config.toml
model = "image classifier"
dataset = "retinal OCT scans (Kermany 2017)"
train_examples = 49215
image_size = 32
crop_scale_min = 0.7
horizontal_flip = true
targets = ["finding"]
num_classes = 4
arch = "vit"
norm = "layernorm"
norm_position = "pre"
hidden_act = "squared_relu"
mlp_ratio = 4
head_dim = 64
fused_qkv = true
bias = "all"
qk_norm = true
parallel_block = false
inner_norm = false
moe = "top_k"
num_experts = 64
moe_every = 2
expert_mlp_ratio = 0.5
experts_per_token = 1
shared_expert = true
patch_size = [4, 4]
conv_stem = false
layers = 16
width = 192
positions = "rope"
pooling = "class_token"
loss = "cross_entropy"
residual_init = "zero_last"
optimizer = "adamw"
learning_rate = 0.0018
beta1 = 0.9
beta2 = 0.95
eps = 1e-06
ema_decay = 0.999
max_steps = 14500
batch_size = 96
epochs = 28.3
lr_schedule = "poly"
final_lr_fraction = 0.1
warmup_steps = 2900
weight_decay = 0.2
Rows from block 4 of a small image classifier, named by matrix and row number. Rows with one number belong to one neuron. Each number is 128 + 24 x the weight over its row's rms, rounded and kept within 0 to 255. All counts start at 0. Numbers have three digits each.
Before each neuron's rows are labels from the 100 images, of 14976, where the neuron reaches its highest value: "strongest on" is what is common among them. Only what is clearly more common there than usual is listed. The data: retinal OCT scans (Kermany 2017).
# fc1: MLP up (model.blocks.4.mlp.fc1.weight, 768x192), inputs 0-31
# fc2: MLP down (model.blocks.4.mlp.fc2.weight, 192x768, transposed), outputs 0-31

strongest on: finding: choroidal neovascularization
fc1.634:112149149123118121097120154095142105065139170142129194116168143122123154127150111152107146081144
fc2.634:169130141130101132109111111123124119141157154166123131106092172142097127150091140119137119127120

strongest on: finding: diabetic macular edema
fc1.505:116110137137113132170145145154098137150153113086095145127146149094153149104158153109106152167099
fc2.505:135153107149128122113127099130110099100136153154137154142127144138130080095116161114140081136151

strongest on: finding: choroidal neovascularization
fc1.236:142090121114162113159177149136138107123131112103121165134103097094148135122155156130162112160125
fc2.236:152145132110099143135140137126133145116163120177144105130131141113159137161148098121102152128106

strongest on: finding: diabetic macular edema
fc1.562:153128100118148126154126121121125145104122131077133166135127133121149138100122144123132128120115
fc2.562:128117111137129108086127133123116107139127091117122125080102170109115117118109130135141133131104

strongest on: finding: diabetic macular edema
fc1.264:131120135133127091158156092145105096136137094059097133126135127114107098096140138105131093118112
fc2.264:083140140091121104120094127109170163116151149132144120131131099129101145164137085124128166156146

strongest on: finding: diabetic macular edema
fc1.298:136148126157115143153133085094102115127175114135075125097098126142087169159138120109149115173113
fc2.298:144103128194068167129102105098120120106123128147124105130130163102099154099115122111170119177122

strongest on: finding: choroidal neovascularization; finding: diabetic macular edema
fc1.528:109133131142146138090148138111123102128094086130107127166149106135104138131139157118141086175162
fc2.528:154137129116112156141146118142130089116149073170090115071108127134159120171151120135112142158096

strongest on: finding: diabetic macular edema
fc1.339:095125109140111119122146146124132134140153146074103152094130137145090098143161127109103132138121
fc2.339:127115133151129162141124108119104139147130073120109116124122149075119106162115137117137116143118

strongest on: finding: diabetic macular edema
fc1.46:141138140107138149148153133122099153146148145083132150132168124084097101097111161124112139108109
fc2.46:130125112131117153125127154139154099128112118130123095155107065162139065111113153141105109120139

strongest on: finding: choroidal neovascularization
fc1.186:141151109106129100141104107119144109104100108094118101090161120163100152152121081120145143117169
fc2.186:133125140086167106131155173153125164166106107100137109154136125136168088111109133148104122123114

strongest on: finding: diabetic macular edema
fc1.443:102099145118120097140135142145130097107078079071107166144138143127159149090127112135124136139122
fc2.443:113136127114136106068120111155148150152172138146105116136112125149140123161098110153074115126122

strongest on: finding: diabetic macular edema
fc1.574:100115122171148110130123154111167093092096120108111125132144136123130129109166166064157078147109
fc2.574:113135094183113153104134122125109142135125147128146123108118168134138134163190097165181165158157

strongest on: finding: choroidal neovascularization
fc1.167:124148127130134106118117127105149079096093111124085135102116124136105144142133157137138117129154
fc2.167:164159091124096140082143144140109090133142156154125148114121164152131142131120134134122110106109

strongest on: finding: diabetic macular edema
fc1.628:163143143136108110153119128123141149152145117087103117128122119110140169085151174148145135164148
fc2.628:156132136145121161198161122184086129151155138128171101113158164153091122129106126157158107098109

strongest on: finding: diabetic macular edema
fc1.531:151156103103148135182114154121089147118106167088158126137118135121132160101134147136143087152087
fc2.531:175143166104138080127145163114153118140145146152166122110114138160127078110188116130128152092132

strongest on: finding: diabetic macular edema
fc1.600:114129102160148136176156146109086137119121111088101127094116170143069160117141147128116108118116
fc2.600:149154130134170127176125104102091106151120143118099143155147130157098138093108159140134126120124

strongest on: finding: diabetic macular edema
fc1.641:112120119158148087149119130152148142117135143082126149176154153111123121133117154085106086152090
fc2.641:120125128129128102123102112084167159121131122158140080098074158119130077126109099148107161108159

strongest on: finding: diabetic macular edema
fc1.695:135124118153127116151164129100116118092154128108133137153101116137157169112178124109159123132129
fc2.695:114140124189115143156089086092149174096137133151162080158146150116145120097153083131139150150153

strongest on: finding: diabetic macular edema
fc1.671:102143086151123155137137097099092086142105154146127087147164147113125152149135158149138114116098
fc2.671:121097077157145115138130107119128130117110088106124119117117099118152107132133129120139119133137

strongest on: finding: diabetic macular edema
fc1.143:138100159111112097138138179157168134134140067124154147137134135164144074110150124113128118171133
fc2.143:117152105138084125088066093077126149090155153142121151098129153112128147111123080139112172110106

strongest on: finding: drusen
fc1.748:147155114099157083165104117157139104141157133099098115097157147131126135150107113111164123155119
fc2.748:128138120112115139151115082127108140115119098127145082166113097099144107110161117133159134182124

strongest on: finding: diabetic macular edema
fc1.83:148152124099094156145169136141129119145073118128138171170092142147164148124130192110122109123133
fc2.83:139134131121093167151123110132121143130110117145130112077127116098129137144160159120143091112162

strongest on: finding: diabetic macular edema
fc1.149:151149143124138155124103143154121148150136146079092138147139153137133121089157175137148139147120
fc2.149:116155160120124161113152117114117177118143139113122138068123110133179144121184048167131143165117

strongest on: finding: diabetic macular edema
fc1.512:095116101091109150132138136142142108149136108105149125095144133101134153138159133092139129102132
fc2.512:150134126166118159139148104147112120097150098144131105119153138106107137140116102136103112157134

strongest on: finding: diabetic macular edema
fc1.194:145136100146119132117164118131115135119115116064121115180147109108144115118155148085139111129103
fc2.194:114098068147160118121125136114136128104073120111149133091114103135158134118134115153170110132140

strongest on: finding: choroidal neovascularization; finding: diabetic macular edema
fc1.224:131100080164117121145151112133083139097133128104127169134118112099095096098116091099152114158114
fc2.224:143090137109092134082137154164165163086130086128114156092125144102175098160158098149098138123151

strongest on: finding: choroidal neovascularization
fc1.529:133159105114165104107099095156131140105155151128117115126137132088138153152106148132142123093132
fc2.529:122114120148101137126083121098101117154128139162111123166146132100123133106112113120122134140101

strongest on: finding: diabetic macular edema
fc1.548:096106129159136076162111114100157120116107122114104108150122152123149119089141132097137119080097
fc2.548:117121118133113109120111116068092145085145089136082145138127143099129170124132105161107147150097

strongest on: finding: choroidal neovascularization
fc1.481:154162149178161108141092114155119083146160161113100103150112093155117114114150118114109118123162
fc2.481:137095116177122112135128121115117143106111140125137114117110133137091131145136101178143132147094

strongest on: finding: drusen
fc1.765:108159152141132148132086114124113144094138142125129115109176148080149133096117121109139098149118
fc2.765:121104143162128123136143091148117132130114077125112073100123124105117104142099127108121110171136

strongest on: finding: choroidal neovascularization
fc1.76:133113125142153129106164141128131129069097121137087109123129129107119163126154125129120158147117
fc2.76:141146123128098145158074145107152145100116085132168120109140151125182102092147094136128160109108

strongest on: finding: choroidal neovascularization
fc1.650:118131136107109106144095136102158106071080075119117117095154094099112142153162148097118132144141
fc2.650:151094110103123129090131160114099125148114150146135146132109147132111148149123137107124138097123

strongest on: finding: diabetic macular edema
fc1.447:157105122158123140149104138100133111083098112141156169107170141148146174109104132099118126117117
fc2.447:105130123124107166121123159159142109134128124138139138154118115156127092128111170107102143123122

strongest on: finding: normal
fc1.710:120134086151160103112155126106119144146126135119121125125116093100128102100111145149154150107108
fc2.710:131127121163141148139152132136111164127185134153128125124123142152116084135067125159133097099136

strongest on: finding: choroidal neovascularization; finding: diabetic macular edema
fc1.373:156124144122144092150109141157096162130094128145133142126112149108115164113150121150123129097105
fc2.373:118124111141137118169131094119099131122171159118174114139127142099092166099152107080163143127136

strongest on: finding: choroidal neovascularization; finding: diabetic macular edema
fc1.453:149130130121110104179143141127110113093147129058149158113117124103102114134144147112122118161139
fc2.453:104137122157140121122138144083144125114148141129154092118108121104161098138144067130136109132155

strongest on: finding: diabetic macular edema
fc1.508:153110076119110132115126117129148091086090117097142114145133106118127146134159117108146113115084
fc2.508:106105058159137105140141153131152137063076118109127089131158119111142105132137150107162128118106

strongest on: finding: diabetic macular edema
fc1.100:168108145108093101171140148106127093151147144124124189122139146099101149118157135077148108117126
fc2.100:145138081141109126108147109130147130136169087138146091136155093144146075146132143103122092164135

strongest on: finding: diabetic macular edema
fc1.249:101111078112152119120139144121136112132125102096137122138111080119161132089123121111122105137109
fc2.249:139129142128132110120108143129122175151157123137145071099072172183133098148131143141110114135107

strongest on: finding: diabetic macular edema
fc1.708:121126104104099102162152134084124117148151123122117109098136153132107156097111170073154148088094
fc2.708:149088130164090171160110116143122129093105130169094101084120171111131116128124143118155117152138

strongest on: finding: diabetic macular edema
fc1.404:103077127162153100134167130112146115120136127091116113157100101131144100132153121128161138178112
fc2.404:133179053119112121103139116111117103108127124116129159135120131149152107117157140151110130111124

strongest on: finding: normal
fc1.356:117144062118111148137107129126078097105063141131129127106174136102135166117162157139128127107102
fc2.356:119087108147142110156144116126116146140117083114128108128109108115157095140141141107148125146120

strongest on: finding: diabetic macular edema
fc1.10:101157110118160091114122158140142088092125136088141166091117127132161091142150108138131146081115
fc2.10:123152097081120125097154153157140081124150141144109164140089141145167125145115097152085141136100

strongest on: finding: diabetic macular edema
fc1.583:143115111134156111165150144134116110087111104084105160160153116107117143091135132106133112123099
fc2.583:168126133165116121135126092111114116117144095152101128099114150144126144131132141131147120161131

strongest on: finding: choroidal neovascularization
fc1.591:090124144116183071125146099132109146119146076102097145105130117132137102134129105159123137134115
fc2.591:118126098104148096095128168120161115127126138098143151148092137170130109139109110147141170100139

strongest on: finding: diabetic macular edema
fc1.576:157139096152124086149166141102110141105121127106121124093121117127154122136137115105125086100151
fc2.576:158121144140107151140112109149161167129148109144138099138061136141149140130136141137122105136091