Weights of a small image classifier: 28.3 epochs.
Rows from block 8 of a small image classifier, named by matrix and row number. Rows with one number belong to one neuron. Each number is 500 + 50 x the weight over its row's rms, rounded and kept within 0 to 999. All counts start at 0. Numbers have three digits each.
Before each neuron's rows are labels from the 100 images, of 14976, where the neuron reaches its highest value: "responds to" is what is common among them; "colour at peak" is the nearest of a few named colours to the mean colour under the peak. Only what is clearly more common there than usual is listed. The data: retinal OCT scans (Kermany 2017).
# fc1: MLP up (model.blocks.8.mlp.fc1.weight, 768x192), inputs 0-95
# fc2: MLP down (model.blocks.8.mlp.fc2.weight, 192x768, transposed), outputs 0-95

responds to: finding: choroidal neovascularization; finding: drusen
colour at peak: grey
fc1.436:393453460511552447520481454423461514500511537438458546571471497488469489483399544450542496455372559503595520468567488528520520512494469489530541468525547443493543448508497533472556523496480520529437523419497478531489392495527451568460550551562564541592604519587449579520542499545410492467
fc2.436:499564455473486547496573493528556500466462478499539423545596519589617442504543587495553411440505540515482488457494399506535594467534454484408404499564420534550449562475500523570528502459514545495596575525576502563472512569450536468453509485435512467496531484456509588503659563463568503514

responds to: finding: drusen
colour at peak: grey
fc1.225:466450503570438409523484458486415467423514508512455543535555554553484526468520563430533432446431562529485511512513492470541541494543476537526539525594443444479527585444506580521485541406508543460508548450447578509527395518502515536465530532500560575472522515556514574472467481451440538512
fc2.225:456486450509494504490547501473592552434522537395510461524589399512601499632526526448563411476514515488474503482513492495559556545575388481460496547506465532561471474485502551559600539463482580495593574517541471523444459521442525588454426449474524501470440475488478512528538572499568519478

responds to: finding: choroidal neovascularization
colour at peak: grey
fc1.298:532484477480537530599431516546392547462467528425397559568526431520383444550524512404476471472544584483491518480589483536489558506464546586493593448530482524551491455464506452581466416462505511426545527505462524533475450439581489456544480581533490577529454476549527454437415500487463455425
fc2.298:493546564494519443514615573478603480427493541547523427507463433554573426509550518525488477538584512376466527480474482437536440523425497442497445537468496542560453540386632508597489531471437534460557528545526527444518526528511543559513519508433650492439563450507548399473488473465521528517

responds to: finding: choroidal neovascularization; finding: diabetic macular edema
colour at peak: grey
fc1.73:465431507467525428537460581430424446431533431402453508569420465524435511523426565424470446437514562555503437449532434564539497493573441523503550563557496574542419572552506481432478476445591539543526507523474544464515445457519536469565571557498574457492563569444503517594430591520478501535
fc2.73:565608537404416546484469517578553494484561547612580500449577546514524475497516438504453493452497569568467467484496449535481542490475557507501402540519497565541515539491536531500532490569398427530535470459496487421478452586507526432524542564486516435431423481340501512468545466538471491529

responds to: finding: drusen
colour at peak: grey
fc1.101:476550444553529384564514425419432454423564468427503493541478421556527534510428504521499544452503578469458517529509519504599541448510413583540537453490442460500483555420559517491577436468422514455511495530550546501567419485564546519529456511475575457514460582538485494528402493493436468460
fc2.101:515448506502473547540510578514510546590455444464458463537471513508486608550584544498545454555485433496590416556500569401502493534500377527496521487458426399549496481480446477551427474527509569507470541518505485475524571522475537533493444502420481505513455462584550520442508503514493478462

responds to: finding: choroidal neovascularization
colour at peak: grey
fc1.689:556463501580527409482628516514424467495436456425551479483430550477553541404576518437473488507526511489568543522522490553594498554597490492539410464494456516442452431472537507555519449389556561515524552429484534542489493529467460516421501462493519568532556477498438468529506581564573433494
fc2.689:467540465485483518475512516453555551437553516501470496528519509539612459519545395512457507489423545416450513434453422420434457552506518475472481514600510590498558448483546385581512519496446568551457506480493488453472529601552515583457529502468463510492539480542478376463473489485493570511

responds to: finding: choroidal neovascularization
colour at peak: grey
fc1.117:473534552516562410483584471460558490540523514410478567546572446446411457524583491494469504469531579565483540547521446537547469546538524503535544557555451534552420470541477601570474399532503520453507541434567528463545495455576445456485574457520490516458545566454422508520584484485403464489
fc2.117:476504487463526511509592489583550445571481390504470446516502466580534404531502561540525435582441487396574463509376560460534514486501433513436457487510589486493467546464556488580519509480492580550535564537506517550529496537505460564485524547519548498528573494603541537437513501476428535462

responds to: finding: choroidal neovascularization
colour at peak: grey
fc1.249:589430537491455474553583483539545477521435449447490509533491561506536433474504528406517471506510610495457567485554494558567563448537498511452500578580440461568357558486506465494528388427595446456540488510420514490532512498510496475541436450488498521467555484477546533533557495533526507485
fc2.249:441597458506502463476570456492533465451565518446468513562542508593578432441552495562465478459438549469493469448553500452545563521459448489522498435446594601481505498424596512591535571472469492542548547397498547531463415486529487556438561503510531501530586514528567516374493534424520425449

responds to: finding: choroidal neovascularization
colour at peak: grey
fc1.421:539510532457506503456572496486419413526413556406563541503478558514528443496425496445531428456478589558544558490564548473569502578435448449522555426546446429459442463446437544542442463511436550535579502544469499506502415566524457462416484549406560577474460520519494511532541504473479433539
fc2.421:558482440532489493515546498523500435390449461510456516459505498419466529489572443422590491548504485447470489498449427532568532507524416475469481517562579498560393576484537482492438471484432580473490513514527494491535513548483520498597542448448400573543590449562555509529509500547545525438

responds to: finding: choroidal neovascularization
colour at peak: grey
fc1.708:461556419474524534587489506450488479550494498549447421511552569467496471408530513399588471481519603576496464505495491493485563436502499472402412478567460517466394600532495531577467461521440522471552507584431490558510519591488413495547404565459549477558546546455551520500501456585560582595
fc2.708:512512560444437489547485565544591508479492501578547408481588492466512394563495492441576475514516567461461532500531513494489527473472399440541481490567514478554443582496551464495585523540487479500565603517540447420428427498487491463461536510432465507541516505492535524462523431449562496470

responds to: finding: choroidal neovascularization
colour at peak: grey
fc1.173:431472473509475484465573421552486559487489567494539479557473448550536478540401508500522431455550483566519460539590497446542491518516423533452491462555535496472521601430509573567510549529492505536414543518534487527489519497569555558563434426519564481479565583453482437529490476562523470443
fc2.173:522529395486522489600546518506514554495463440428545505586534458508553433427546594556502464500586509488488526496472459492518501436477486476486522492569513555513440513498511507553577594566588548506567562494578543530488461450451461507436472461500550494460514476497504572472571517358515497587

responds to: finding: choroidal neovascularization
colour at peak: grey
fc1.40:482543511454585399494535542460535434382513493467509575428493485509538461516521491514485466362543606545482519462568463555517543475471549544538468497502547578486451514497539515513528547477442497495520537442514509503508428474465541543499541469465577518450562526497396472480463469533495487616
fc2.40:449554488488505495503516469526532435480563457527443467470600527436481484549439481464507503459434553513529492514539558417553457527429430516537476377450539531503448511390531488535590576425418463531509607543528485508503467496537497515512562569502536528594584525586452448400426506535542511504

responds to: finding: choroidal neovascularization; finding: diabetic macular edema
colour at peak: grey
fc1.507:470523441433540517415504504464535433525468482432499595559452441486579541469520413546514474547431548394415436478510538435458450511478456519491502454451530579495502588492584450575457424510513525432502466446471537587577411583416515589421464547512492495508582510455489456459517478513536577499
fc2.507:410569515564532467559406433436472477434506534505560522470539515453390533431387459513514493390515498568460506496597518513470525599558572496565511521464536587421537454572492546406485638533464416454480505407464530462502473478416444515444519451536524477571464567462460506434425532501550425554

responds to: finding: drusen
colour at peak: grey
fc1.262:560458525575589380556561521494441549461525488484434558460545546414433534422515539469524463465465546499486437484527393576564541563582421532475561483467554499433567487528560525434503537453472497468517454535542501555494403485438497543480480446509512582507548567461477456590532498559537470522
fc2.262:523493472502316549485420463527468523563484546509493485549514489512513541535518575437541499512484465463525492437472544519420504466358508538440499481473460459474550595558436500510577496479474438508530494535572487520411422439487485503478544511639563427425511502442516560542587510494595434539

responds to: finding: drusen
colour at peak: grey
fc1.699:416517452549528472505546382506500536468539526563415490553558490545491516463465540499498491453384628518554489487495515441603553553498325527465576462502523486508526599461472519548511560482523574577464522522468457526472459477483459501491541486512480530598511531565530541486519496441393542509
fc2.699:444538407491560469449508493429494582380458472512485501546492443566582436485471538553491527445472548551579478485480500415535534510490441559453521462468412502437535522451465538539566585460461595518584570490589464628468458543527551560420497536537582448521530530527413469524546558463453536488

responds to: finding: choroidal neovascularization; finding: diabetic macular edema
colour at peak: grey
fc1.586:487543452545438502468544477512556510424417445451490542444578587450501531398466489514511430538511575546549496481443554521560498584545433469404407492522462490428500575502503569489557444495461472430507509511501454542584406443537519507535468540412454434545421519460584428441406566530517562523
fc2.586:452652393522494425480476532412477527427606542486496505500590560541439570462568388522428514504472606556418404415535539447481484526544465455520452499458501551450540518450507581566506548496469487527482544540482489495486564442528474522440549572510476424571495589463493428473387531510472545434

responds to: finding: choroidal neovascularization
colour at peak: grey
fc1.611:472458526479466511493583426471411529488391443450482452452509484428485455453533491409542551438555571472502407511610421523533413499527382474455533446506546549414531462439546550546493489455518518422531475489554488601480467563492541516493514563496466485457572496460404475568476550531534438510
fc2.611:501519558416481480635472478460582481520517461476541518485481486515539519514586510453440470525474502541586523446461467493447563518418556483513505490436493494496591457479535479583526511561500397440509539397579538441435395460530438451466473475596572464374481519500541464505528447443546517512

responds to: finding: choroidal neovascularization
colour at peak: grey
fc1.11:500433521414510412485517452429518529506467511418554492464525568491465497468481549452551496417505609547548468536485423450524439551550503525502497449533522546511474583519485450451591515419539569462540512486543442489462497495435537571505447431518549558459493513475449566589503494513453527511
fc2.11:437514506430435516570502443507609481527575465476518481483524441505513477557616507448456486553392556550483484442474432495460594572467495477520475452511468517535590489413541464633481484538510466476521566415520509486443333562546375470482543497579482492491554525454513517480607472441491539445

responds to: finding: drusen
colour at peak: grey
fc1.303:464483451537540483552547383518521575493521489541436477575552539561502492377452567448530452441407623566533499525556510446599544557537389495481537474540498512528486541479419503499502512472577487556479515537419525497465477481477435475503503428502453544584504497545549534476496514444472552528
fc2.303:428602461489585467520551445463508500413540549530476489525539473550558452526490489559469487459456562514570440433505461432564530559440426519536469432450524558458532491385542523609553597459422545513520589451633525579473504505512554576422511480500541527553569526532447464413463524462472466470

responds to: finding: choroidal neovascularization; finding: diabetic macular edema
colour at peak: grey
fc1.330:539450546523444535539584567567536516539539562590558484555546509503518467526525481515478506554542560457449427559421535485481534415496480513520426560495537444480478611429499504569459449529586561484468469620453469452504479527577420433499465576508468478414465564457513489480605491429447505527
fc2.330:550414486466506462436542570560509418570407535430413557517374489491543506539467532547505495586465538381522515481419551538456504510557490527438474511476519493562456437493493486486440403449511454555433477474465452532545548577549546511545562473574492540514512440541473514570566479549538488395

responds to: finding: choroidal neovascularization
colour at peak: grey
fc1.662:561559455486422569459465494547535429486521347543455479447546477488481476526475583391415395484475483583537518620520453541519471521415511522359501494561521515559472530525469495499591482500426467588549520509405582538490383525472521451514539481432481446498432470504442502512462486577506600569
fc2.662:452519438472591451475536587547590404459413475425547542543572408520548430509465542504508529438520532408486548502527544522497531563445472518486462487537491560533438451399534507529577556486498481482510607472535498521552452589489502439507626499442576558554512533529475504464520475527677495463

responds to: finding: choroidal neovascularization; finding: diabetic macular edema
colour at peak: grey
fc1.684:575457471536442546533574452559439483488547490441455473451508551421501518444525495470470433460460555449498472449487482539484562505523543573433458551553527448568543484482504505499468459497552486526584532541498545531588436424495538551435531521491563499560470542564495584531544457590568552437
fc2.684:406540457561415533478415486459519526495491499523578460449602574459448465505529433474607523526442468534444488525672595455534512523520439506518551486420439545549450503538503503441553532460481428499576521528518388425449491427478493532472519553456459493564565530455527563392454505533568442450

responds to: finding: drusen
colour at peak: grey
fc1.480:506468461472576531586433455463530503383424486523467591578530447456559556474467434426443472475453551445591450514446485468544533568469507504539490474484462587536554516416571523459513515457566585561554443528538509587580428541496426467523437459453576437582533569548510590479544453476446437507
fc2.480:371532453559566447437494574493450482538477522509520401513540452471510475443451523518610510440484438381516513469559476473528474515543430480471528485506479555491466436532446504537516596475493432522511520507580428561460454508427507616500589448440486551620469443489529594413482578465566532418

responds to: finding: choroidal neovascularization
colour at peak: grey
fc1.41:527548416510447474538520578500517564460481487558565484448602502423475530524478533577508466478561588506527498566533552499482482447472569518532496448434445558552476434527495457528521423506568464564529517472572467538570463471515499440436556494461505574496460465450477471429491558453550412505
fc2.41:456473507535457454476460485556530532495514542551426455542568545538509552489487462519554518544505521475468542502525552513481520526602478503457530412491460627498411594503454559505563471531437504511575601425427424518569502396558465569452515488416504471584471471477515406503494505491519516367

responds to: finding: choroidal neovascularization; finding: drusen
colour at peak: grey
fc1.683:458492523499494466510550548508481426415494519445497513486502472438398493432415511532501576463444482555462416559552420522570517451523487478542477534458544473485550455549434562534457526457494422411553457433583577507443522505433396465487514468468566545526562614493507593520474494521530529421
fc2.683:582393522528484508530476511579561483534388489367440524520430497426582423505528488486523481551486462378441559467431582439503499507498482573477508562582484521569443499554495414527482407419583463479513508562523500523522506529476561532460564436496486519425490466516587481596512426555540476509

responds to: finding: choroidal neovascularization
colour at peak: grey
fc1.511:538423422456559459580532450486520525395472452505461502508594453498565441519532409445439497481495565477425491488501480548569602524557534486443541477499525485560495514459495502483586492436529427457467546518434523481511444565419447501477548460507571514455522556543469555493450556569558533529
fc2.511:440559487566416605502458454444473550515545631511486502457512565529464543504609506572489495565438448493496424523509522403434531531547437534468513419395577590467583475489513531538351512487448482449474450472408479531499521531504388506448507488479448412523505498525506481388536514438492513434

responds to: finding: choroidal neovascularization
colour at peak: grey
fc1.273:468433494492502562434594502444544511441477447512515525559467490539421476475516534445499480462426522462520503462515435440450496522558397496528524472490451425558502505562516444527473457527551485518465464457525466610550475432565477505444533507513497421468503492405508464584556515561553548505
fc2.273:470481538437451501562533370491519513512575556513528470563599461500575479446541603480471422491428597497510474476414410438492530519515488522526495532517529509496559546436592483594482531565456542517512534423522547410515493547518361499436484525613507454490610588509524484502509481453406501444

responds to: finding: choroidal neovascularization
colour at peak: grey
fc1.524:469518511542564561504478467436551488436520513526513444517604449431445528517519548484532451427435568496455441585494397573567488555577533574546553439578408453548526471483534580490512429545488460533513442576544509461561429545517521527424541533434536540450433580446443556470529462536418486493
fc2.524:534379517508420532474472503498490568525526463460505483420443521507513558541563458509533485551475461472443496390545465509432497473617472487562561610525469483551539462552421512433442435480551415479497492477430444524459499566519446539475432493497426460510447404479565524467459593428545466416

responds to: finding: choroidal neovascularization
colour at peak: grey
fc1.179:507433438432579416491612545455467438553548442480465509479513531570562536494448478440468470417435516518508534455522420512506572461541518556531524478567568570446496503523514530438465510461543583476527567493443489507537460515502430488514424503469496502473435501520456476577521582503472488540
fc2.179:541563463547395552434440502557495493506518521502524574415520512426511501460462598433457535498429523545417525521534503503451524548528500580439554479488474583460555558622432510432482481437491455561439406469429509495492454576487450437469532446537504402485431464464477553485437506537496468518

responds to: finding: choroidal neovascularization
colour at peak: grey
fc1.730:571427453521523433498504447454410428436567551440538483541558567443473473505429484527467487431449604448418564546527428488445586489530555553443456476453528474501528477496534538533593425524513443541463548560494422571499450554428492470413543446516517465553522482553401574499472580605448521545
fc2.730:549480471516471485502494450552522468495531529561578423544561522425517539528492504432485462519500442500482435458515458554569513489495517524480445546540479533501421488574522482524521527544436404566457548548550452377448472520501572524530574484509556571470487515441470580557548386514547535486

responds to: finding: diabetic macular edema
colour at peak: grey
fc1.45:445422494544439456511540502419440470491564532405527585512496560479546516509521547456532447441470568521456421568576511522476560553490535595475574515477467522450529531419590491535491457468590437400446491563534440523492497452566473461449434536475545566444523475432420577437517588628515463454
fc2.45:519588475567441543422460559471484470568527502450520485489583462477465518494552376491470572461516506532503405443565550485574501595420425458463511448425519558466586562501466509491522469394476462485560487543526500576535497520467477535458514493485489481512432554537495496454432477531557481413

responds to: finding: choroidal neovascularization
colour at peak: grey
fc1.291:467429514417548521458543557428427421416459497517569547475480471442510556445522413405476500450443490548499540449546541468566582550455406484490543470536490401478521443447556562490566472453460536508436473562513601560512437533447454464412453559512433465492447516534546523572530581489509559582
fc2.291:568478576460427476544564487471545516500517546452574566510447502483535546500526534528476464451526564443528514448533372580405487454539540481431487523526473535581482534554434491527496380540576442419496504428545529538460446490525464530472420477547536420401457459410535507588535564514558498442

responds to: finding: choroidal neovascularization
colour at peak: grey
fc1.629:573497548532447511476593443534464451517437527520494535605598443513447527409437443547501473492491513515416409626536411469528522443492534461506535469569548568466460562489477549556516427510460534472443479545571466446554531457436407511548473504516489556555579488448431428529427502549465526534
fc2.629:502470515421537496534476550558496392537449504521540513487443484503496493544455453467572453522472380456604522453483553586531486519577487474537422523473475457544457455572557453390534535526462491378608554489538451487521534517479618564493560533535572569582485472515498565473493475600448465497

responds to: finding: diabetic macular edema
colour at peak: grey
fc1.118:445402509517446512435496504537458543524430508423492578587528529445443534496510473485525507520487485551443449439594470474547541480546412468529503417526536529524486558486429583440509422518463590540464552557420527497533423512448564462475449534498571579572450562542531464475457430511488484466
fc2.118:513567446457395515468477553459552569467510505530558446427393526462473412451515453506565499419546540515552548500558570468459442455494430500449471503510470513498397517494489512492596473431500346550510462492465499605491533495520490496466553499519522371482546485431502493489407571532541545548

responds to: finding: choroidal neovascularization
colour at peak: grey
fc1.617:516473476482495504560564426508454455472503524443464559559471470556531505434500508487498606524560582553470426502580552555533566532590443437500522555521474580533472474433542493436455565439475529453578556547496459458469450464529463547535438514464543443572481569475443566554514563501543497537
fc2.617:494538518474478570548470482503577510527508493508549462531572490541462488475494450453452454492514468610453514502502468521422543487428597398462482496511510469429590528491486474500498539632544430426534478505514537489446477450507463429477466521548523463475427507365509492417495483502501508560

responds to: finding: diabetic macular edema
colour at peak: grey
fc1.499:539452537515450520481517421443498445500523522479539472460556551510446507423470477453473460466526612576471389557586455481492530453551428540480530516471494538498513631469430502524480426492488550466545573562581433458591474564490441549518436452439441577575501576491454528499524625477529449553
fc2.499:470530527504538534497530516501593458493563530523445487465523457520537482560615467588521489532509459418438502488436571438469368464475413492522523555466577506486506485407585442561444479478553571518498574543517509462530535426547512501505537511499425511426478528556560406438471414469566547425

responds to: finding: choroidal neovascularization
colour at peak: grey
fc1.637:495513490542507486439536514436459454536425578447513505597569550413511588502421588437471579470501582517507529577536514475469526445429464440490480448529556480471427509427519543571528493462576572427531513568500548507535490573448553445564505541482457534519538597460554483534486493509583540423
fc2.637:452519467523477519480575529473467556446442515425514529507549554540494507453590469513471577475514554596468562507524518431469573568596424492483548548514534685471517507518420573581471585496593496551504485509463512505467480463565483489479516479442576490468419461513560396409393539505533468483

responds to: finding: choroidal neovascularization
colour at peak: grey
fc1.149:500467482464494490473549457473483520423502464487501553537508616438518469524489441485475491399471632512486515487526482523538496522515491511452535547622495525527458595497492448453586442460490586521526494510484456552473409512433479516473455459503489470441547565460445531608475520552430494579
fc2.149:531585449503424566498533395484448544540593511525518463446582548479499560499525548463477499413442579576569412500533369515458513502484485531469473399517485523428578496507484519595570528470455497482532542481588540511450406560488431522418513532571485444517525547440556553491579573492481523463

responds to: finding: choroidal neovascularization
colour at peak: grey
fc1.505:513509492530531399432464572505406471533447445446497557434575470540492603542414502457537488512526528577557399469436529526452562453501541472520513563533481518407472607532493592504548539512440487479415466469492556506479444442587508508561556525526487471582519466521414533486423596485566524511
fc2.505:504442421482523475563515532492511458517452464465459500464576421478534484421485455542461488526555463385510507478507586574438421544542394442447551545519538472557503429431551422512515536563520547573519494530509513439573617457471507516475595555605515546521519502504569491417455526527561524501

responds to: finding: choroidal neovascularization; finding: diabetic macular edema
colour at peak: grey
fc1.138:515419452487477564427449598473474508467546503500447526484495583428564491479509574469453471439429539591452411537543534550483476491514422467545483451516495418479501518532463461434479484467540501409498494442571593449496534483539458493461553500504565550603514565543414571519511441524438491608
fc2.138:569503464532447498499500589462474461561388507471546510441469458494531549467541516513597453531555413409543420564438535538555513506547466475443473529440577483508566507572552555456481440510455522496506484515468469482582507552514516527512540516472530492515450439615508568508561529465570441386

responds to: finding: diabetic macular edema
colour at peak: grey
fc1.147:442520443412490497513554488494463470449497457526519573486531489440441501494520558449529488435431471583523485527589439446571477525507447494536441531534453567439536487515476486570554532461509493452453452517471578586491476428430436566459435427525454571553492461479546518586515445520426443590
fc2.147:570544507467440511474478520498547514528520510495537566531562499558422457523560430531384490494515554528418488464526436494442573561380452411386460459439571547583531520375523533576491501504541432531490520492471528470532490500582411472502553548553547504418507568469539471407491526409532485545